{
  "arch": "gmlp",
  "model": "sound classifier",
  "dataset": "acted Russian speech (Dusha)",
  "spec_augment": false,
  "targets": ["emotion"],
  "mlp_ratio": 4,
  "layers": 8,
  "loss": "cross_entropy",
  "muon_scale": "match_rms_adamw",
  "lr": 0.0021,
  "steps": 7600,
  "epochs": 149.4,
  "lr_schedule": "cosine",
  "final_lr_fraction": 0
}
Rows from block 5 of a small sound classifier, named by matrix and row number. Rows with one number belong to one neuron. Each number is 128 + 32 x the weight over its row's rms, rounded and kept within 0 to 255. All counts start at 0.
After each neuron's rows are labels from the 100 clips, of 14848, where the neuron reaches its largest size: "strongest on" is what is common among them. Only what is clearly more common there than usual is listed. The data: acted Russian speech (Dusha).
# u: gMLP up (value half) (model.blocks.5.mixer.u.weight, 512x256), inputs 86-171
# v: gMLP up (gate half) (model.blocks.5.mixer.v.weight, 512x256), inputs 86-171
# out: gMLP down (model.blocks.5.mixer.out.weight, 256x512, transposed), outputs 86-171

u.27 [103 156  96 106 122 129 177 143 158  96 182  80 146 123 115 128 149 179 116  89 131 118 172 178  95 148 189 105 113 159 131 150 101  67 143 106 124 173 162 203 125  97 148 160 105  95 183 106 115  95 165 156  64 119 139 143 131 147 108 135 162 129 106 136 105 125  99 114 133 138 103 172 111 148  69 115  93  82 119 152 105 118 158 133 137 164]
v.27 [182 132 103 108 112  88  98 110 153  63 145 133 149 123 158 103 110 112 196 169 148 104 164 134 119  83 122 121 165 157 114 154 126 111 108 140 120 187 101 120 117 134 113 121 123 128 103  73  79 141 163 165 136 146  88 107 141 159 143 114 138 133 136  66 100 127 131 147 124 148  98 121 122 155 131 130 118 132 124 124  87  91 164 133 120 126]
out.27 [137 153 152 168 111 135 147 153 177  91 184 130 112 103  57  93  94 152 160 129 130 140 153 100 138 128 132 133  83 104 128 133  92 101 108 112 162 105 135 124 106 139 139 118 137 141 148 148 163 191 133 127 160 180  99 157 119 129 176 116 103 103 133 109 139 132  78  82  61  84 162 171 175 161 122 106 128 118 157 130  93 112  85 175 117  90]
strongest on: emotion: positive

u.240 [139 186 138  72 165 154 136  90 154  67  88 124 154 149 127  89 139 106 115  98 148 147  73 136 150 163  95 154 125 104 154 108 171 140 147  60 166 133  68 189 133  72 161 125 145 113 156 124 154 121 107 150 157 115 130  90 145 122 139  89 167 164 159 167 161 151 107 101 109 128 116 140 128  98 125  95  94 157 116 108 136 152 103 148 116 164]
v.240 [118 156  68 122 166 187 104 148  95 106 140  84 195 128 140 146 167 159 144 155  98 126 123 133 201 135 198 117  65 170 151 167 178 210  99 103 159 144 144 117  71 137  99 155  96 149 156 192 113  61  81 148 158 164  94 148  94 119 144 176 135 112 134  98 189 121 136 135 130 144  95 143 144 107 125 141  96 130  90 148 110 127  95 154 103 146]
out.240 [109  91 136 128 121  84 148 186  97 114 164 138 133 160 194 163 196  90 119  87  79 119 115 121 146  99 127 117 163 146 157 151 133 149 140 142 128 160 130 185 107 109 175 184 110  70 177  52 124 119 118 162 146 125 123 172  93 127 151  63 141 115 113 124 123 141 133 110 134 180  77 151  78 136 124 123 180 118 112  88 103 122 139 124  83  76]
strongest on: emotion: angry

u.101 [148 170 166 128 181 144 147  96 129  69 164  94 108  98  79  88 120 142 126 168 123 139  84  75  80  82 156 143 100 133 108 209 142 159 114 153  90  87 126 171 144 131 101 144 100  72  36 176 161 133  81 160 157 181  85 133 173 137 110  74 178 118 108 110 100 154  98 128 137 136 138 126  96  96 133 159  89 182 119 129  99 136  91 115 124 121]
v.101 [152 151  99 167 101 135 128 161  92 137 150 133  67 141 170 127 161 117  79 138 111 148 154 169 157 164 157 101 157  90 119 148 133 122 141 152  84 129 133 110 116 167 165 150 161 182  92 137 118 183 197  96  76  84 214 129 127 117  98 173 120  63 106 113 145 152 112 141 141 141 100 143 122 149 150 145 177 171 169 157 102  97 151 117 158  79]
out.101 [ 85 151  71 196 134 101  77 165 179  96 153 150 134 133 103  82 128 129 138 130 132 126 118  93 175  94 176 136 155 153 142 130 173 144  92 153 103 161 127 111  93 156 136 186 202 132 169 139  93 154 144 101  88 178 100 110 151 187 166 166 137 138 100 134 165 124 125 166 124 139 143 124 109 135 159 108 153 136 147 104 127 116  97 165 186 144]
strongest on: emotion: neutral

u.296 [110 162 171 189 126 151 206 107  78  95 137  75 110 144 155  93 158 151 147  94 126  72 123  91 109  97 171 126  84 130 143 181  79 125 136 131 165 158 117 125 161 173 144  69 102  95 176 120 159  60 185 130 153 125  63 129 118  94 155  79 113 149 132 145 169 117 138  79 121 125 134 180 155 124  90 139 120 127 223 115 144 171 186 165  67 119]
v.296 [138 121 108 157 112 125 162  86 156 176 152 144 142 173 145 143 165 117 165  99 140 167  76 145 133 159 143  94 121 133  83 103  93 147 165 145 146 152  80 142 112 142  92 135 145 125 158  85 109 162 164 185 100  91 105 122  98 146 216 127 162 127 166 124  91 147 147 140 128 117 119 159 104 120 126 152 174 168 140 104 151  88 119  61 120  87]
out.296 [166 142 136 112 166 115 130 157 136  94 139 124  75 123  87 130 111 135 104 161 165 165 126 122 118 221 123  90 151 140 117 102 119 118 140 131  93 102 166  90 124 142 150 112 206 141 119 123 114 215 128 173 122  98 132 157 155 156  97 129 153 120 180 117 152 171 187 176 154 154 146 115 120 144 115 131 160  96 118 161 104 121  99 107 155 100]
strongest on: emotion: neutral

u.233 [122 131 107  84 191 123 118  58 125 146 198 144 135 113 171 141 112  86 114 103 189  95 118 106 140  71 193 129 150 121 129 125 112 152 126 104 151 137 134 153 132  96 107 113 191 204 112 198 164  97 162  93 104  58  94 121 133  90 183 143  82 166 149 132  98 216 129 100 147  91 173 131 131 116 161 114 150  99 159  96 148 110 114 171 142 176]
v.233 [ 94 160  98 171 108  80 177  82  60 144 124 167 135  78  87 154 127 127 144  96 114 125 134 132  81 165  88  92 141 144 133 108 136 114 148 147 109 127  79 153 141  94 124  82 124  88  99  71 119 153 137 100  97  90 148 138 108 183 183 166 145 142 117  98 127 163 170 156 190 158  99 105 123 107 177 126 138  62 177 156 129  85 132 146 104 155]
out.233 [133 137  93 114 113 104 126 125 110 158 127 199 157 161 124 166 148 124 102  82 169 139 113 158 122  97 138 125 150 132 104 170 104 116 101 121 110  72 125 120  98 153 151 112 118 116 112 157 172 119 129 160 169 159 186 177 127 153 109 144 117 160 105 122 101 198  76 169 127 131 201 159 123  71  94  99 144 161 171  87 126  84 146 121  34 103]
strongest on: emotion: neutral

u.391 [154 190 158 119 153 162 113 173 103  98 115 121  98 114  91 147  76 153  85 112  91  70  90 172 162 106 175  78 108 124  83 140 110 179 129 142 128 111 129 135 182 159 130  76 121 109 130 167 121 142 126 113 145 173  62 156  63  65  96 165 120 155 131  92 133 164 146  89 155 101 175 126 120 115 116 132 129 162 170 119  98 116 163 221 165  93]
v.391 [131 125 127 182  78 140  89 123 151 119 155 115 148 174 149 165 122 171 122  98 164 118 152 170 129  84 108 178 119 151 132 192  74 112 111 112 138 121  68  81 163 170  75 169  92 160 129  75  61 148 115 128  52 165 110 132 113 145 138 152 120 109 147 137 102 163 127 115 144 111 148  72  43 124 119 184 118 187 140 134 111  83 165 120 126 102]
out.391 [121  98 121  92 171  85 119 153  76 133 173 137 133 179 109 109  98 215 147 118 121 107 112  84 106 129  91 162 144  74 111  68 163  83 123 120 166 172 113 140 148 114 138 170 158 133 158 116 111 113 120 127 117  86 110 189 127 118  95 128 114 150 124 152 168 138 135  96 132 115 185 145 156 156 168  85 100  33 148 169 144 176 188 100 146 157]
strongest on: emotion: neutral

u.38 [123 165 140 105 179 122 167 126 151 167 148 147  95  80 102  79 143 126 126 169 109  79 115 119 177 144 235 156 151 143 103 132 184  99 121 124 167  91 122 137  70 124  98  71 192 139 166 162 107 128 146 130 116 130  83 107 127  96 199 131 134 103 122 102  94 102 146 168 116 143 113  88 149 107  81 203 182 135 129 151 151  92 129 186 100 160]
v.38 [130 165 121 180 121 141 198 133  96 129  69  93 160 132  96 116 160 186  65 162 129 192 142 123 177 147 133 138 173 193 155 101 125 129 119 118  75  74 148 117 103 143  71 128 127 131  88  93 170  96 130 129  84 104 107 119 118 134  65 159  91 137 133 138 113 106 134 104 105 133 130 146 123 113 148  99 137  94 116 198 158 117  78 116 155 146]
out.38 [ 86  75 103 110 125 127 110 186 105 120 115  82 149 129 130 134 144 114 105 117 172 160  98 136  79 150  83 150 146  97 147 157  76 142 121 104 113 159 147 114 134 181 154 165 135 128  93 175 172  89 145 124  98 172 135 115 126 122 117 131  80 143 161 126 114 118 150 134 153 111 140  94 106  92  79 149 161 125 118  79 149 135 200 108 116 125]
strongest on: emotion: neutral

u.339 [157 113 116 188 114 163 103  64 167 163 120 118 119 155 123 126 135 141  54 115 106 110 113 147  98  91 141 115 114 143 119 140 152  76 126 136 152 160  82 162 128 157 116 118 144 113 120 166 101 150 175  86 145 167  97 124 144 138 143 119 142 103 150 118 132 155 154 154 150 173 180 148 125 118 114  86 134  92 113 140 178 150  46 152 103  91]
v.339 [137  93 134  98 153 143 133 173 117 153 146 149 142 158 135  89  77 124  94  82 105 153 130  53 131 127  92 124 147 105 119 140  92 158  29 104 128 129 125 150 143  93  97 163 108 105 110 135  99 103 142 125 130 146 107 184 101 158 112 142 195 158 122 106 129 110 152 204 152 116 117 152  92 146 101 149  86  85 217 128 113 130 124 178 162 143]
out.339 [118 100 123 181 133 114 126 145 150 182 153 137 132 165 112 101  84 147 131 148 197 153 117  95 133 134 116 124 191 149  96 100  98 147 145 112 121 150 134  84 140  56 149  46 149 181 150 137 110  84 149  77 132 137 140 141 127 187 152 117 109 126 148  95 166 109 150 163 146 102 133  89  83 123 109 140 125 116 116 132 182 160  88 175 124 188]
strongest on: emotion: neutral

u.464 [156  84 130  90  83 154 149  82 129  91 160  92 127 203 187 128 226 126 136 121 153 162 161 120 143 132  78 148 155 169 145 116  56  83 149  85 169 122 116 144  76 112 161 192 158  98 149 125  87 148 102  89 114 101 190 140  96 170 171 175 166 128  80 125 118 110 129  97 141 131 135 146 133 146 162 173 112 123  99 121 103 106 131 149 158 118]
v.464 [189  76 160  93 126 127 131 121 155 165 118  84  79 133 100  90  74 115 154 164 144  50 152 163  92 169 101 123 116 175 103 176  72 127  54 149  94  78 160 140 136 102 133 155 114 183 126 202 121 163 182 103  69  65  92 125 132 107 148 137 117 156 135 157 109 176 128 103 170  91 137 142 159 114 110 144 161 142 157 116 172 148 104 138 180 129]
out.464 [121 182 138 134 131 125 115 145 172 119 205 148 152 130 143 123  92 120 103 130 193 137 121 134 150  98  93 136  78 127  82 197  64 178  91 111 138 126 140  86 118 153 164 124 145 135  92 167 125 125 168 121 126 169 159 122 101 148  96 111 157 130 183  98 133 193 109 129 116 107 112 128 122 108  96 128 169  79 180  89  95 125 163 128  94 158]
strongest on: emotion: neutral

u.484 [144  69 191 134  91 162 105 145 164 137  80  97 101 106 126 164 160  88 131 107  98  91 146 152 169  92  86 138 169  72 128 103 165 144 121 127 129  85 101 129 125  94  71 153 125 132 115 143 117 139 155 135 126 104 109 129  87 167 105 128 127 107 171 105 151 103 106 111 126 109 107 132  76 196 104 178 112 130 130 106 104 115 160 124 160 151]
v.484 [121 116 136 148 113 126  68 163 187 101 103 111 150 121 127 129 110  90  79 101  59 170  88  80  97 159 103 167 100  86 159  99 122 165 108 187 150  84 113 138  53  99 126  96 160 142  71 166 110 114 161 114 144  63  94 123 134 160 113 140 110 135 161 120 122  71 102 141 124  79 146 169 103 119  84  95 178 183  80 165 154 207 156 102 135 193]
out.484 [126 173 122 172 153 150 164  90 101 113 145 153 133 156 167  85 130 155 195 141  73 114 111 173 160 142  69 115 117 106 108 109 146 128 112 149 140 136 150 164 172 113 128  79 100  62  95 108 165  82 109  88  93 128 103 151 121  92 144 116  90 153 152 137 147 157 129 140 123 164  78 107 143 147 152 105  99 112 177 180 139 174 106 150  95 123]
strongest on: emotion: angry

u.184 [100 154 141 128 139  75 163 100 122 130 169 144 121 159 121 202 158 185 134  93 161 191 148 183 108 129 142 151  89 138 106 156 130 141  75 131 135 145 141 153 115  85 129  94 163  97 184 135 116 117 146 112 109 177 105 138 105  76  79  95 131 157 143  79 129  79  68 135  89  72 159 147 119 145  98 127 132 108  99 168 153 182 122 180 215 127]
v.184 [130  94 120 115 100 131 134 154 124 121  89 130  95 123 116 163 164 115  95  94  65 132 114 140 101  91 132 157 170 119 114  71 180 137 157 103  94 142 177 128 125 109 142 127 180 141 175  93 150 131  75 140 107 121 130 182 142 100 143 143 114  76  80 139 159  74 157 161 123 155  64 191 125  91 127 128  71 177  68 122  96 112 126 136  90 141]
out.184 [ 78 128 136 108 119 120 126 122 114  69  63 101 110 118 166  92 160 119 147  73  95 142 112 154 157 119 117  63 116 144 162 101 140 141 102  98 167  94 106 186 178 116  87 123 107 135 164  93 126 138  78 135 142 122 131  89 149 132 134  90 110 121 112 141 107 116 113 131 124 109 137 143 104  86 184 111  87 153  66 144 156 121 181 107 144 140]
strongest on: emotion: angry