config.toml
arch = "gmlp"
model = "sound classifier"
n_mels = 64
win_length = 400
num_classes = 4
mlp_ratio = 4
patch_size = [8, 8]
conv_stem = false
width = 256
label_smoothing = 0.1
residual_init = "none"
batch_size = 512
final_lr_fraction = 0
weight_decay = 0.2
Rows from block 3, named by matrix and row number. Rows with one number belong to one neuron. Each number is 500 + 50 x the weight over its row's rms, rounded and kept within 0 to 999. All counts start at 0. Numbers have three digits each. After the name is the row's rms in percent of the matrix's.
# u: gMLP up (value half) (model.blocks.3.mixer.u.weight, 512x256), inputs 0-127
# v: gMLP up (gate half) (model.blocks.3.mixer.v.weight, 512x256), inputs 0-127
# out: gMLP down (model.blocks.3.mixer.out.weight, 256x512, transposed), outputs 0-127
u.307 097:468505507490583457469441461506504555532438564551559514566412410490423354496471469557465536468495482625503500571512440440513527477407623448549495471437479465435468523537467500479514495434519539541523503518515462470531497480511450521493656528518578479487599504478462508507511455503523493512561481521485389472463530502445438529479548441517457448413498483462475463567458535506511535403461
v.307 102:510562462472543521558527572490566484526500504505471501524485554457494382503366537556547495467551419487520533519517426547451459533485541518445449553499559488525523461474442477470521521528573434580504485479458407462558497465523461447413511425469537574457526484483501486469479526492506507489441520532498514480537506529535487435444564647494355479549594522502458475493561592522470429544508
out.307 108:543494506541419635555576519521565425392516495499443470545505526536517478459440457526444546520507437548487544466520473566552518551508401470515506492584528536529548403516529461557439548460440568471555487543514554456488574526479504497428594427538587445537449439517607551545522474531551498518511514540535473428517525586446501535532509539530412518481486461591560515479587613504393543488520
u.308 100:471582501544514478520509420538556482534510456507472470564511513629516547591517505489530473499512457506486518447489491511500476513535481532462521543554589451545396455505459530425423497388498506469608436553386516454446432450478430535559409553499597542506670517463501505518472449509590524394468507470486491460469469565476514499456517474474518479574471551461566511517555519456488435527535
v.308 090:538474502541464519538419507552519533452441500520535429523481460614517442513462479483530571490483466510552520536394581467447451462549553528513545502510450513545539514469470408526464459528565543581508462493569579538432512531419436517508503495489519443475451504433515462439393547461605448519467423519382463410615467468563525433515518493490474485440587510541531519465421438477488585416485
out.308 094:510527529492419410443507525410559510491571546525551516550608576528564435550479434573551471472454488512441485430447513575517551475552475545551521614586485384459471564569558536493509420493429569450492463546522544594443487528493479513453567543530392458528367537491517439559592520534509551477418475523495452420582411454491507499439454407540466520496603483490488463538534510500494486472389
u.309 104:469514524418500447571587569531527539511436617539477495530574494577587552460406481430487435475424453523555476518567552384527539539434431397549541486539515443584509477485421434554555476594475495558527488413511465490479543469532542483518492424580494568475566576414526424524450476515474495466447501531437513458460395489392590585667574486425593426519454388587506547463520504430520441552451
v.309 104:571523541551449452475404520507574549596525508456528494595515467528554579454481534416525548491532479498484473431400428537475398566474445399515646555489442437607328449479403570486499630549468503537469470574539494526447504416544486422506476533552457464523512517617514498546538529557480521485543529525528463540549514484458479482541468470405572470509523519570466435484464512460539576488478
out.309 097:533519549531436583544506570474499615471420524458515471534366515488446545483465518493451533468503505512548500474410590464639512447483465446533472445558546490429501490536491503528514522542480499441549470546446568489480456432452415508521485500527539554507468439442428568489545445463480419490565492493579506482525472485584465468571504559527505492426526532529487537441520507558446529499518
u.310 109:522531467483562453555536420546501438531546450503355468444522555518509562445509459515466579520532601487548462528517463392468494518606503472473442485523515511518547578539620528543377531518436522493474449507479573423457567407537518469475481494498503554468496553457673519652458519552578455562569494491496546522468495474446496501463486548536419496451546527481500489498430488505500474521559
v.310 122:457466414412511499417549564558520377537598443402565445590479416438436497459502481477520465535475556380535475555533450507459424472478554444511427459470426478553483498501550523393467547523565509499529440515504510485546514542492456501468540568545486571474426474535489507544444523449551414482482510528475533454421456532561464466594468470450473498532423433482485447519559614439615471577507
out.310 099:472525482431518406514526553453574513508484525480576514484576438443484527551461403520571522459377419491473424527475486445489497556455452497457518370408470449434536498500475495484541552485506595478529546472529514478462481512540469464430574448520491492467506491482459430528568475436513457549496552502520454507406502488483464555562500494468452529494455431558525478437557490501539457443546
u.311 105:535513571469457512510413522573544459599527452437468470417455415514565447519503379483472495499559506521591555613474506475539484612465457569429438466522500507476554491463468468572504519468496481561519605515559488474533482442515474513555486507454532581487511555403548458488538535475408629489538366601553480476437501496524502504430438502393564486481491423557492552505482463515497450413407
v.311 114:525619530542462497454443534466541393492481428507503420556509534534588506489519462466506472414540514464548544426474463611461470525522432497521516416494511460510481539500550509503598562589567471498432483504458558529413496479495497512550442503476447523641481584566511513514514464383484476469460575514508547412515380540499430528521402560470515536507452464563558478484396403452446534526428
out.311 101:526575544542561461582483640469486386446472440572576414508376461566518516468492512457443480474476490499394484487501500354563495409529500477537495535530473564521495559450478498580507544571459535444446523445480560546469376419491537657515512549522525513472470469634470529511481434555450467500456450455536471545530466544497459501513541481511501479508477442467501553463487546519464540477497
u.312 105:514567514493566493510425511496521582450559518531525491573432450446519520522527525519462566441613486439425500505555527419550502510493427583472524429487591455541529485535515487606487521551546469434580625529547455504509466524534454482553511482460415467516498437470514510395375495533448412472493425446495449605550475473461525466483494404470549529546551535519419454569497412601499514512477
v.312 093:529475558565419480535563483525472454455412547459579492403449563513469531475514443456476417525465500540461538450490481569432561398542512512550510499544438505405512492524431472547477455448408430561534487415492470502491517544449552432484510432539583573511491381571571478516518467564450435529496508491546578537524575485505514466434549473498537554544542488522513473491445452480489457475492
out.312 102:499479554578502406494538502557499453466540416446534491539511449601518530480506432553478456520508628485493460528483502486399532438416504490435427447551438430474530527489556461586491483489507479559521480555405546435448435513508489489478573426484502551464571594559498503488475458495506549456433478454573615489478476622544455626494500549548482532495546557457531516530495557545570559486555
u.313 094:560492440503423572437525408455457468447501517445589483423481513460432463589539486540603480512618531466453552516603511439567441587469483544471457441485480523461376509412484509418498467461527561473511465445592516584539513494505557465511406527540530609396487577512510440478477546553514566478483496542507568508526518619549493476495532493450427398514480506390487514542552481579553533423517
v.313 090:547561414598496449532520545554413465505540480505576514438535470509456453493474515498468425488448485495489524418478481477519420477534533529515507409414518485418489558505574410541500482480450538525475476460511515552485453547499536572516524503424416502564484457469488474557557459542450632568502535515526513619588555511483437453501436423576466467512462472489431479509486519511498405492545
out.313 099:562392498441450502558476511605453514566591516398500554569505515498535508495472522572488502494483435542408484496437555561402592505464536489515433420492481471475507495483545562502551406488554459530500526531595517527548595460392482524441521526435535551505553396519496506496511499409555539560508480431598473466466444535469541439553523424451550560448378437560559504502389519586508357530454
u.314 117:492433506453497506511462601522543470559451503541537448434464552463503489588553483503497531466542447490505492487503534534461570487448588592448556444463517454401540477534508498469477564502489490506447533535560479544435485508551527458499400443491470455520506464466533471494513632546541464440666441493374355500417506518537562564442588441456476532501471521377463482507445483492392544469471
v.314 112:558544496592483563486435498503470418495468387516519438574525392558478473528548535537488518421479418542423447543482466467546525434587517468535486386500530496545614536536491468447504478460525392534502520523499458578535532510492471559578449593482420527539519556472463515425389445557476476470479619584425500509504451400519520562609458523505474462495474468551450488497613451467505424490486
out.314 103:643551509517475558556484547577519465515529392486531481408462492449543492478468448441551475413458510414430510472460471514482550437469558493580555478496539478473435482430435563476494518510413484423494481458472513535553459445473394463516531595584466527539538491444457391505532540467504459458454535574548477489505416469481402548466490520518415531575465492508472552531475564473503514560433
u.315 104:449597497503478428504439499553523495487502542470553474498431594454535506507509492474490478531438486534476505522524507575617527492549519503556454473524578489553518439543559537484492534462569519543492529522507452573398507494413565526507466465525523536395479531442487449437470543486440535432516500384581490615464439534582599593495451592507497430581506471546442533500514501458477494563526
v.315 106:470508518571573452575451479488426505501474462593396473493602409494568456500433527519507543486506579507496556490429526529505476426442505526451466592590548474484507494364450530531530470581609549407464461504501535526403550498419487473490482476502499509503407524558419458508440448548505493529545572529448576587514493489523523481553549587476471441532480547482424563482481541517513500444480
out.315 099:546442485506482569570537472523433512538524520507460594537524482459604461525481466527530505532519476493379573483467464549436589375566509458415565492425541507442471574373525455435468484500423503543486493551503449589496506441509450599483555531509500592512396448516518463520527492558481522543535442462467505415453512436456537510444536418562550482528533467499576419605508537492458488428484
u.316 090:450437584508586555577475510558498511580529567481536519520595438516568458517501488499452431466472497568530478485535502450577455504573476521471415589550486510552446555479480500527407587523476523399496556521488517461502466534428564512530524487468538463530463512516461414407441467520469455428493504489515504483476526443536540459521549515504531535542509576548456460432516587418502512490508
v.316 068:518498537418523463465565527522560513501521408604490583539417353466514420529543495483556461423570553483435427501409493651436513521458478489492589556464562380429445461487458520514477421447566495490485468505471438474553493477497469530529510590608594477498464524594532534548536463540430543443522486502569512541568425526506499510456446492497541501471490568567501503494497558531539654423559
out.316 096:533545436494522447440432500487445538480513493442544519531501435570567538438516498504459564517577391527511480506505526514421407522523460451502483556497528525492558357465572559528515503541413457526448577465569528544491499464410487428569520528484563544523486530472659506531476448536515545510443457535530418443505477527497556495418497456490467505449449506459577475470497388613463536532489
u.317 105:496504428495494480568630508466484486505568507515509481551583527544498431507463529536520504503573489569410559597454403563464412509485427457461460426386475530398621535500503383405515490437502510458546498484510550490527444530545506485553436455467508406540467503476540488483484481496577466488509497494564531438519540425493453538520397403530540485481543507542541592502416529477442496451586
v.317 115:515470584517460476468459499482412516486537656492547548554502516539554502552452531449448415416465554502471560670433531539440464482457437473581485512570578568414511488500559495439571476475438482434432500616465455527448521569416487517458547517531517480503477606456449466467532415481512521445438507533472534608447520514439555502531578448487544454497477466518454497505546448359457507504471
out.317 101:551491510492514528484460434474579649483464510555499420631429462468512546425435536478592525448499502523519646494517490509575536491557554528500451438432529438517425547539575589505437476536523388494486448501494544417547453507510557524437443501545518483479534423492567569537513548396500497469459493383490571516494498479649523490461461481539440483503452565561470487548498548508448518506485
u.318 109:391553507480507515482484456473564457508474492407468512428515541434543496446401439455590427529507449494427516514491477361504489512561598548529472488528492529495505444460528528541558580491594449478523613590455451545551515461517472607555416431426445494450504471567415525495512461554483623413624470550552491476474427473566519449422497536573447485551446544485441453501506548534500532449436
v.318 115:557515538445473435417473607458536666478549547555497580510444427449489494504516556441559521552475446492520503514507495508505411449471394541485488565491463503445507493457539533475438439490550472450479521447496502571566486501486561582448416445550513554497550503516425560534592453474471527474468484609465410530478421432480562471534560509527443570416480576464389491450510517473551568476451
out.318 104:499419537476418526483464541572562566504490507535548505469518497445539408486500565440508417492495464480541566547486431417487470532504518487478420493540563540423467409567481552454516521481464592508442539459498441442525499432434522485535474556447627538514531424554507524558472599523455481475410553504571496487579502471450467525562492597466405513527405521425536506458541555496543494549508
u.319 103:561426487488527560595421441573550526520497481556494486561516534483428464507588510473551465507486445469505524492425471499467563585455502447554469565480516367475505536482522447508495554493583415470504489505513460552550609472413466439464490524567600536600476469429496631432490444500649508536599433545501501414481550473447474435455441433442490451520557545563453483517446487450610548465488
v.319 117:467513506458507479513568555596535431441530494466552506637519511508555461584471463543499534560431585543584510546519492499602519509498446513535534498489492450474494440470493531496505516504531433592536441514542479501570483474537459541491567494515514476472455486509405504498527606469546464459454569502544373482517471542442491472464354480483520552513513378509473459480466462456536500553467
out.319 097:448484539473446512492501496531469435462502517399405495533465451504479514524441524481574471458304463450469478499455445592515476508486598487557637468536503511457489581451543513475424502534473458496550517493559461501486501440538524533553447494498431445481548521539501529457498488529506536597499520504546566535492508480491436482549561399574482553461473465526472512468479546553417468529512
u.320 081:562461463448458545435520427492454564544440423507507507416573555565458442470490539507505517507577534499480473461503444437507593518528497641569516503510563524570479539436516455383529462528424470488440520472506681425469598453494581560530393517573509578389512456551579472508497521540527484462562569435528521498450544440563517445530407474516454524504495524650460507481500488522469452497476
v.320 071:514617440512440567470483522368447516588544516545487556430573501432497435466569467445555487461473531512530562510524391439567455464504382619436485511565432589373567527438473521491496509513491539474448452551540481493532497479576493469563561577559516495438552464434501404532513536524572484540520559482507518493444457467489479495464466512532513454471543531418538479491391541540525470533483
out.320 092:465452492482514510477565453465536512533426523541521467402549484411477379461498580569488460469458516508479552500463489504530467576544453440447439400489526482502452496485525534484582542504480426432424479503549456537648390497528496518481542526384458492482563446504499495483413447415469484612485446527502467367479488553473519527503598552577547433561597479534503445421551495566577499584482
u.321 096:458558534379456574462536526546496434468511438484441503534504532497486541599530445512461568486499453412521618548541521452542466534396506545505474489570506430524458461403527546543528458569523513470542585453443439496534560423574533462559473541469430447433543490496561607511484493447401497454591532453580438432558482463500449487479550480627522550446481525408521485510488545397487604483623
v.321 084:513507518503431424536475558382500440440505400624496479443552498560498532601490523530466595365675454489424458494558475468545354538428517532512450476517524454448405516457439535431488475450527513513591496484574456502589562473462592536438515573514453479558477451428591584531477447529506501523556463529493516491540448423487516475390485628490487639504418555497560593533527485468444516480460
out.321 100:462478515464557558579466442465444637541453549474526425595376470516504520440551508491536496522499501499503471480554608549480445523405527472509535476500489455603510423461447510592562559545549473493444574487557599488465546453460439506522453546471551450482539551393468522447488602489514478480545476507499373516467575542460499571516509409500530509478477532532645420578448486513483459454513
u.322 109:540504543571464458427581537530486556469515456505534547515452472434516525556441501394527473458431571375402504483566451492525502557588520470557619568577540469501588482558423492608552529569422587558412466407446453547455472508530568418444491498462452549447478454487501517589509418524420566462565499513491491496448584531493489507482407447542561488540494539473513493488519488513458530562513
v.322 105:461435404516388517553517476507456482472503525468606544571464367487492505511496468500372433412512538428479518576460538575469494535520468554564539520496456462340558471508514522495596482512544433480579511591406556506445469422488512511394501539543483474499424554532371495514530465445464520513505470528520559485558586452538504460365477567525448529451407517474467541548459435502509495524505
out.322 111:456441504482495528504466455542526520509560554510430459522470545544502563475509460525517438512534503510481503551544490542536537480397452478578472431407507558437510476445422442498455538547454462572581584608510485529472594474512435543559450508514495468526483571452550471559529525493446501541408442491447585484435557512517430457430504555486540475449493580452477452502487491487451402439470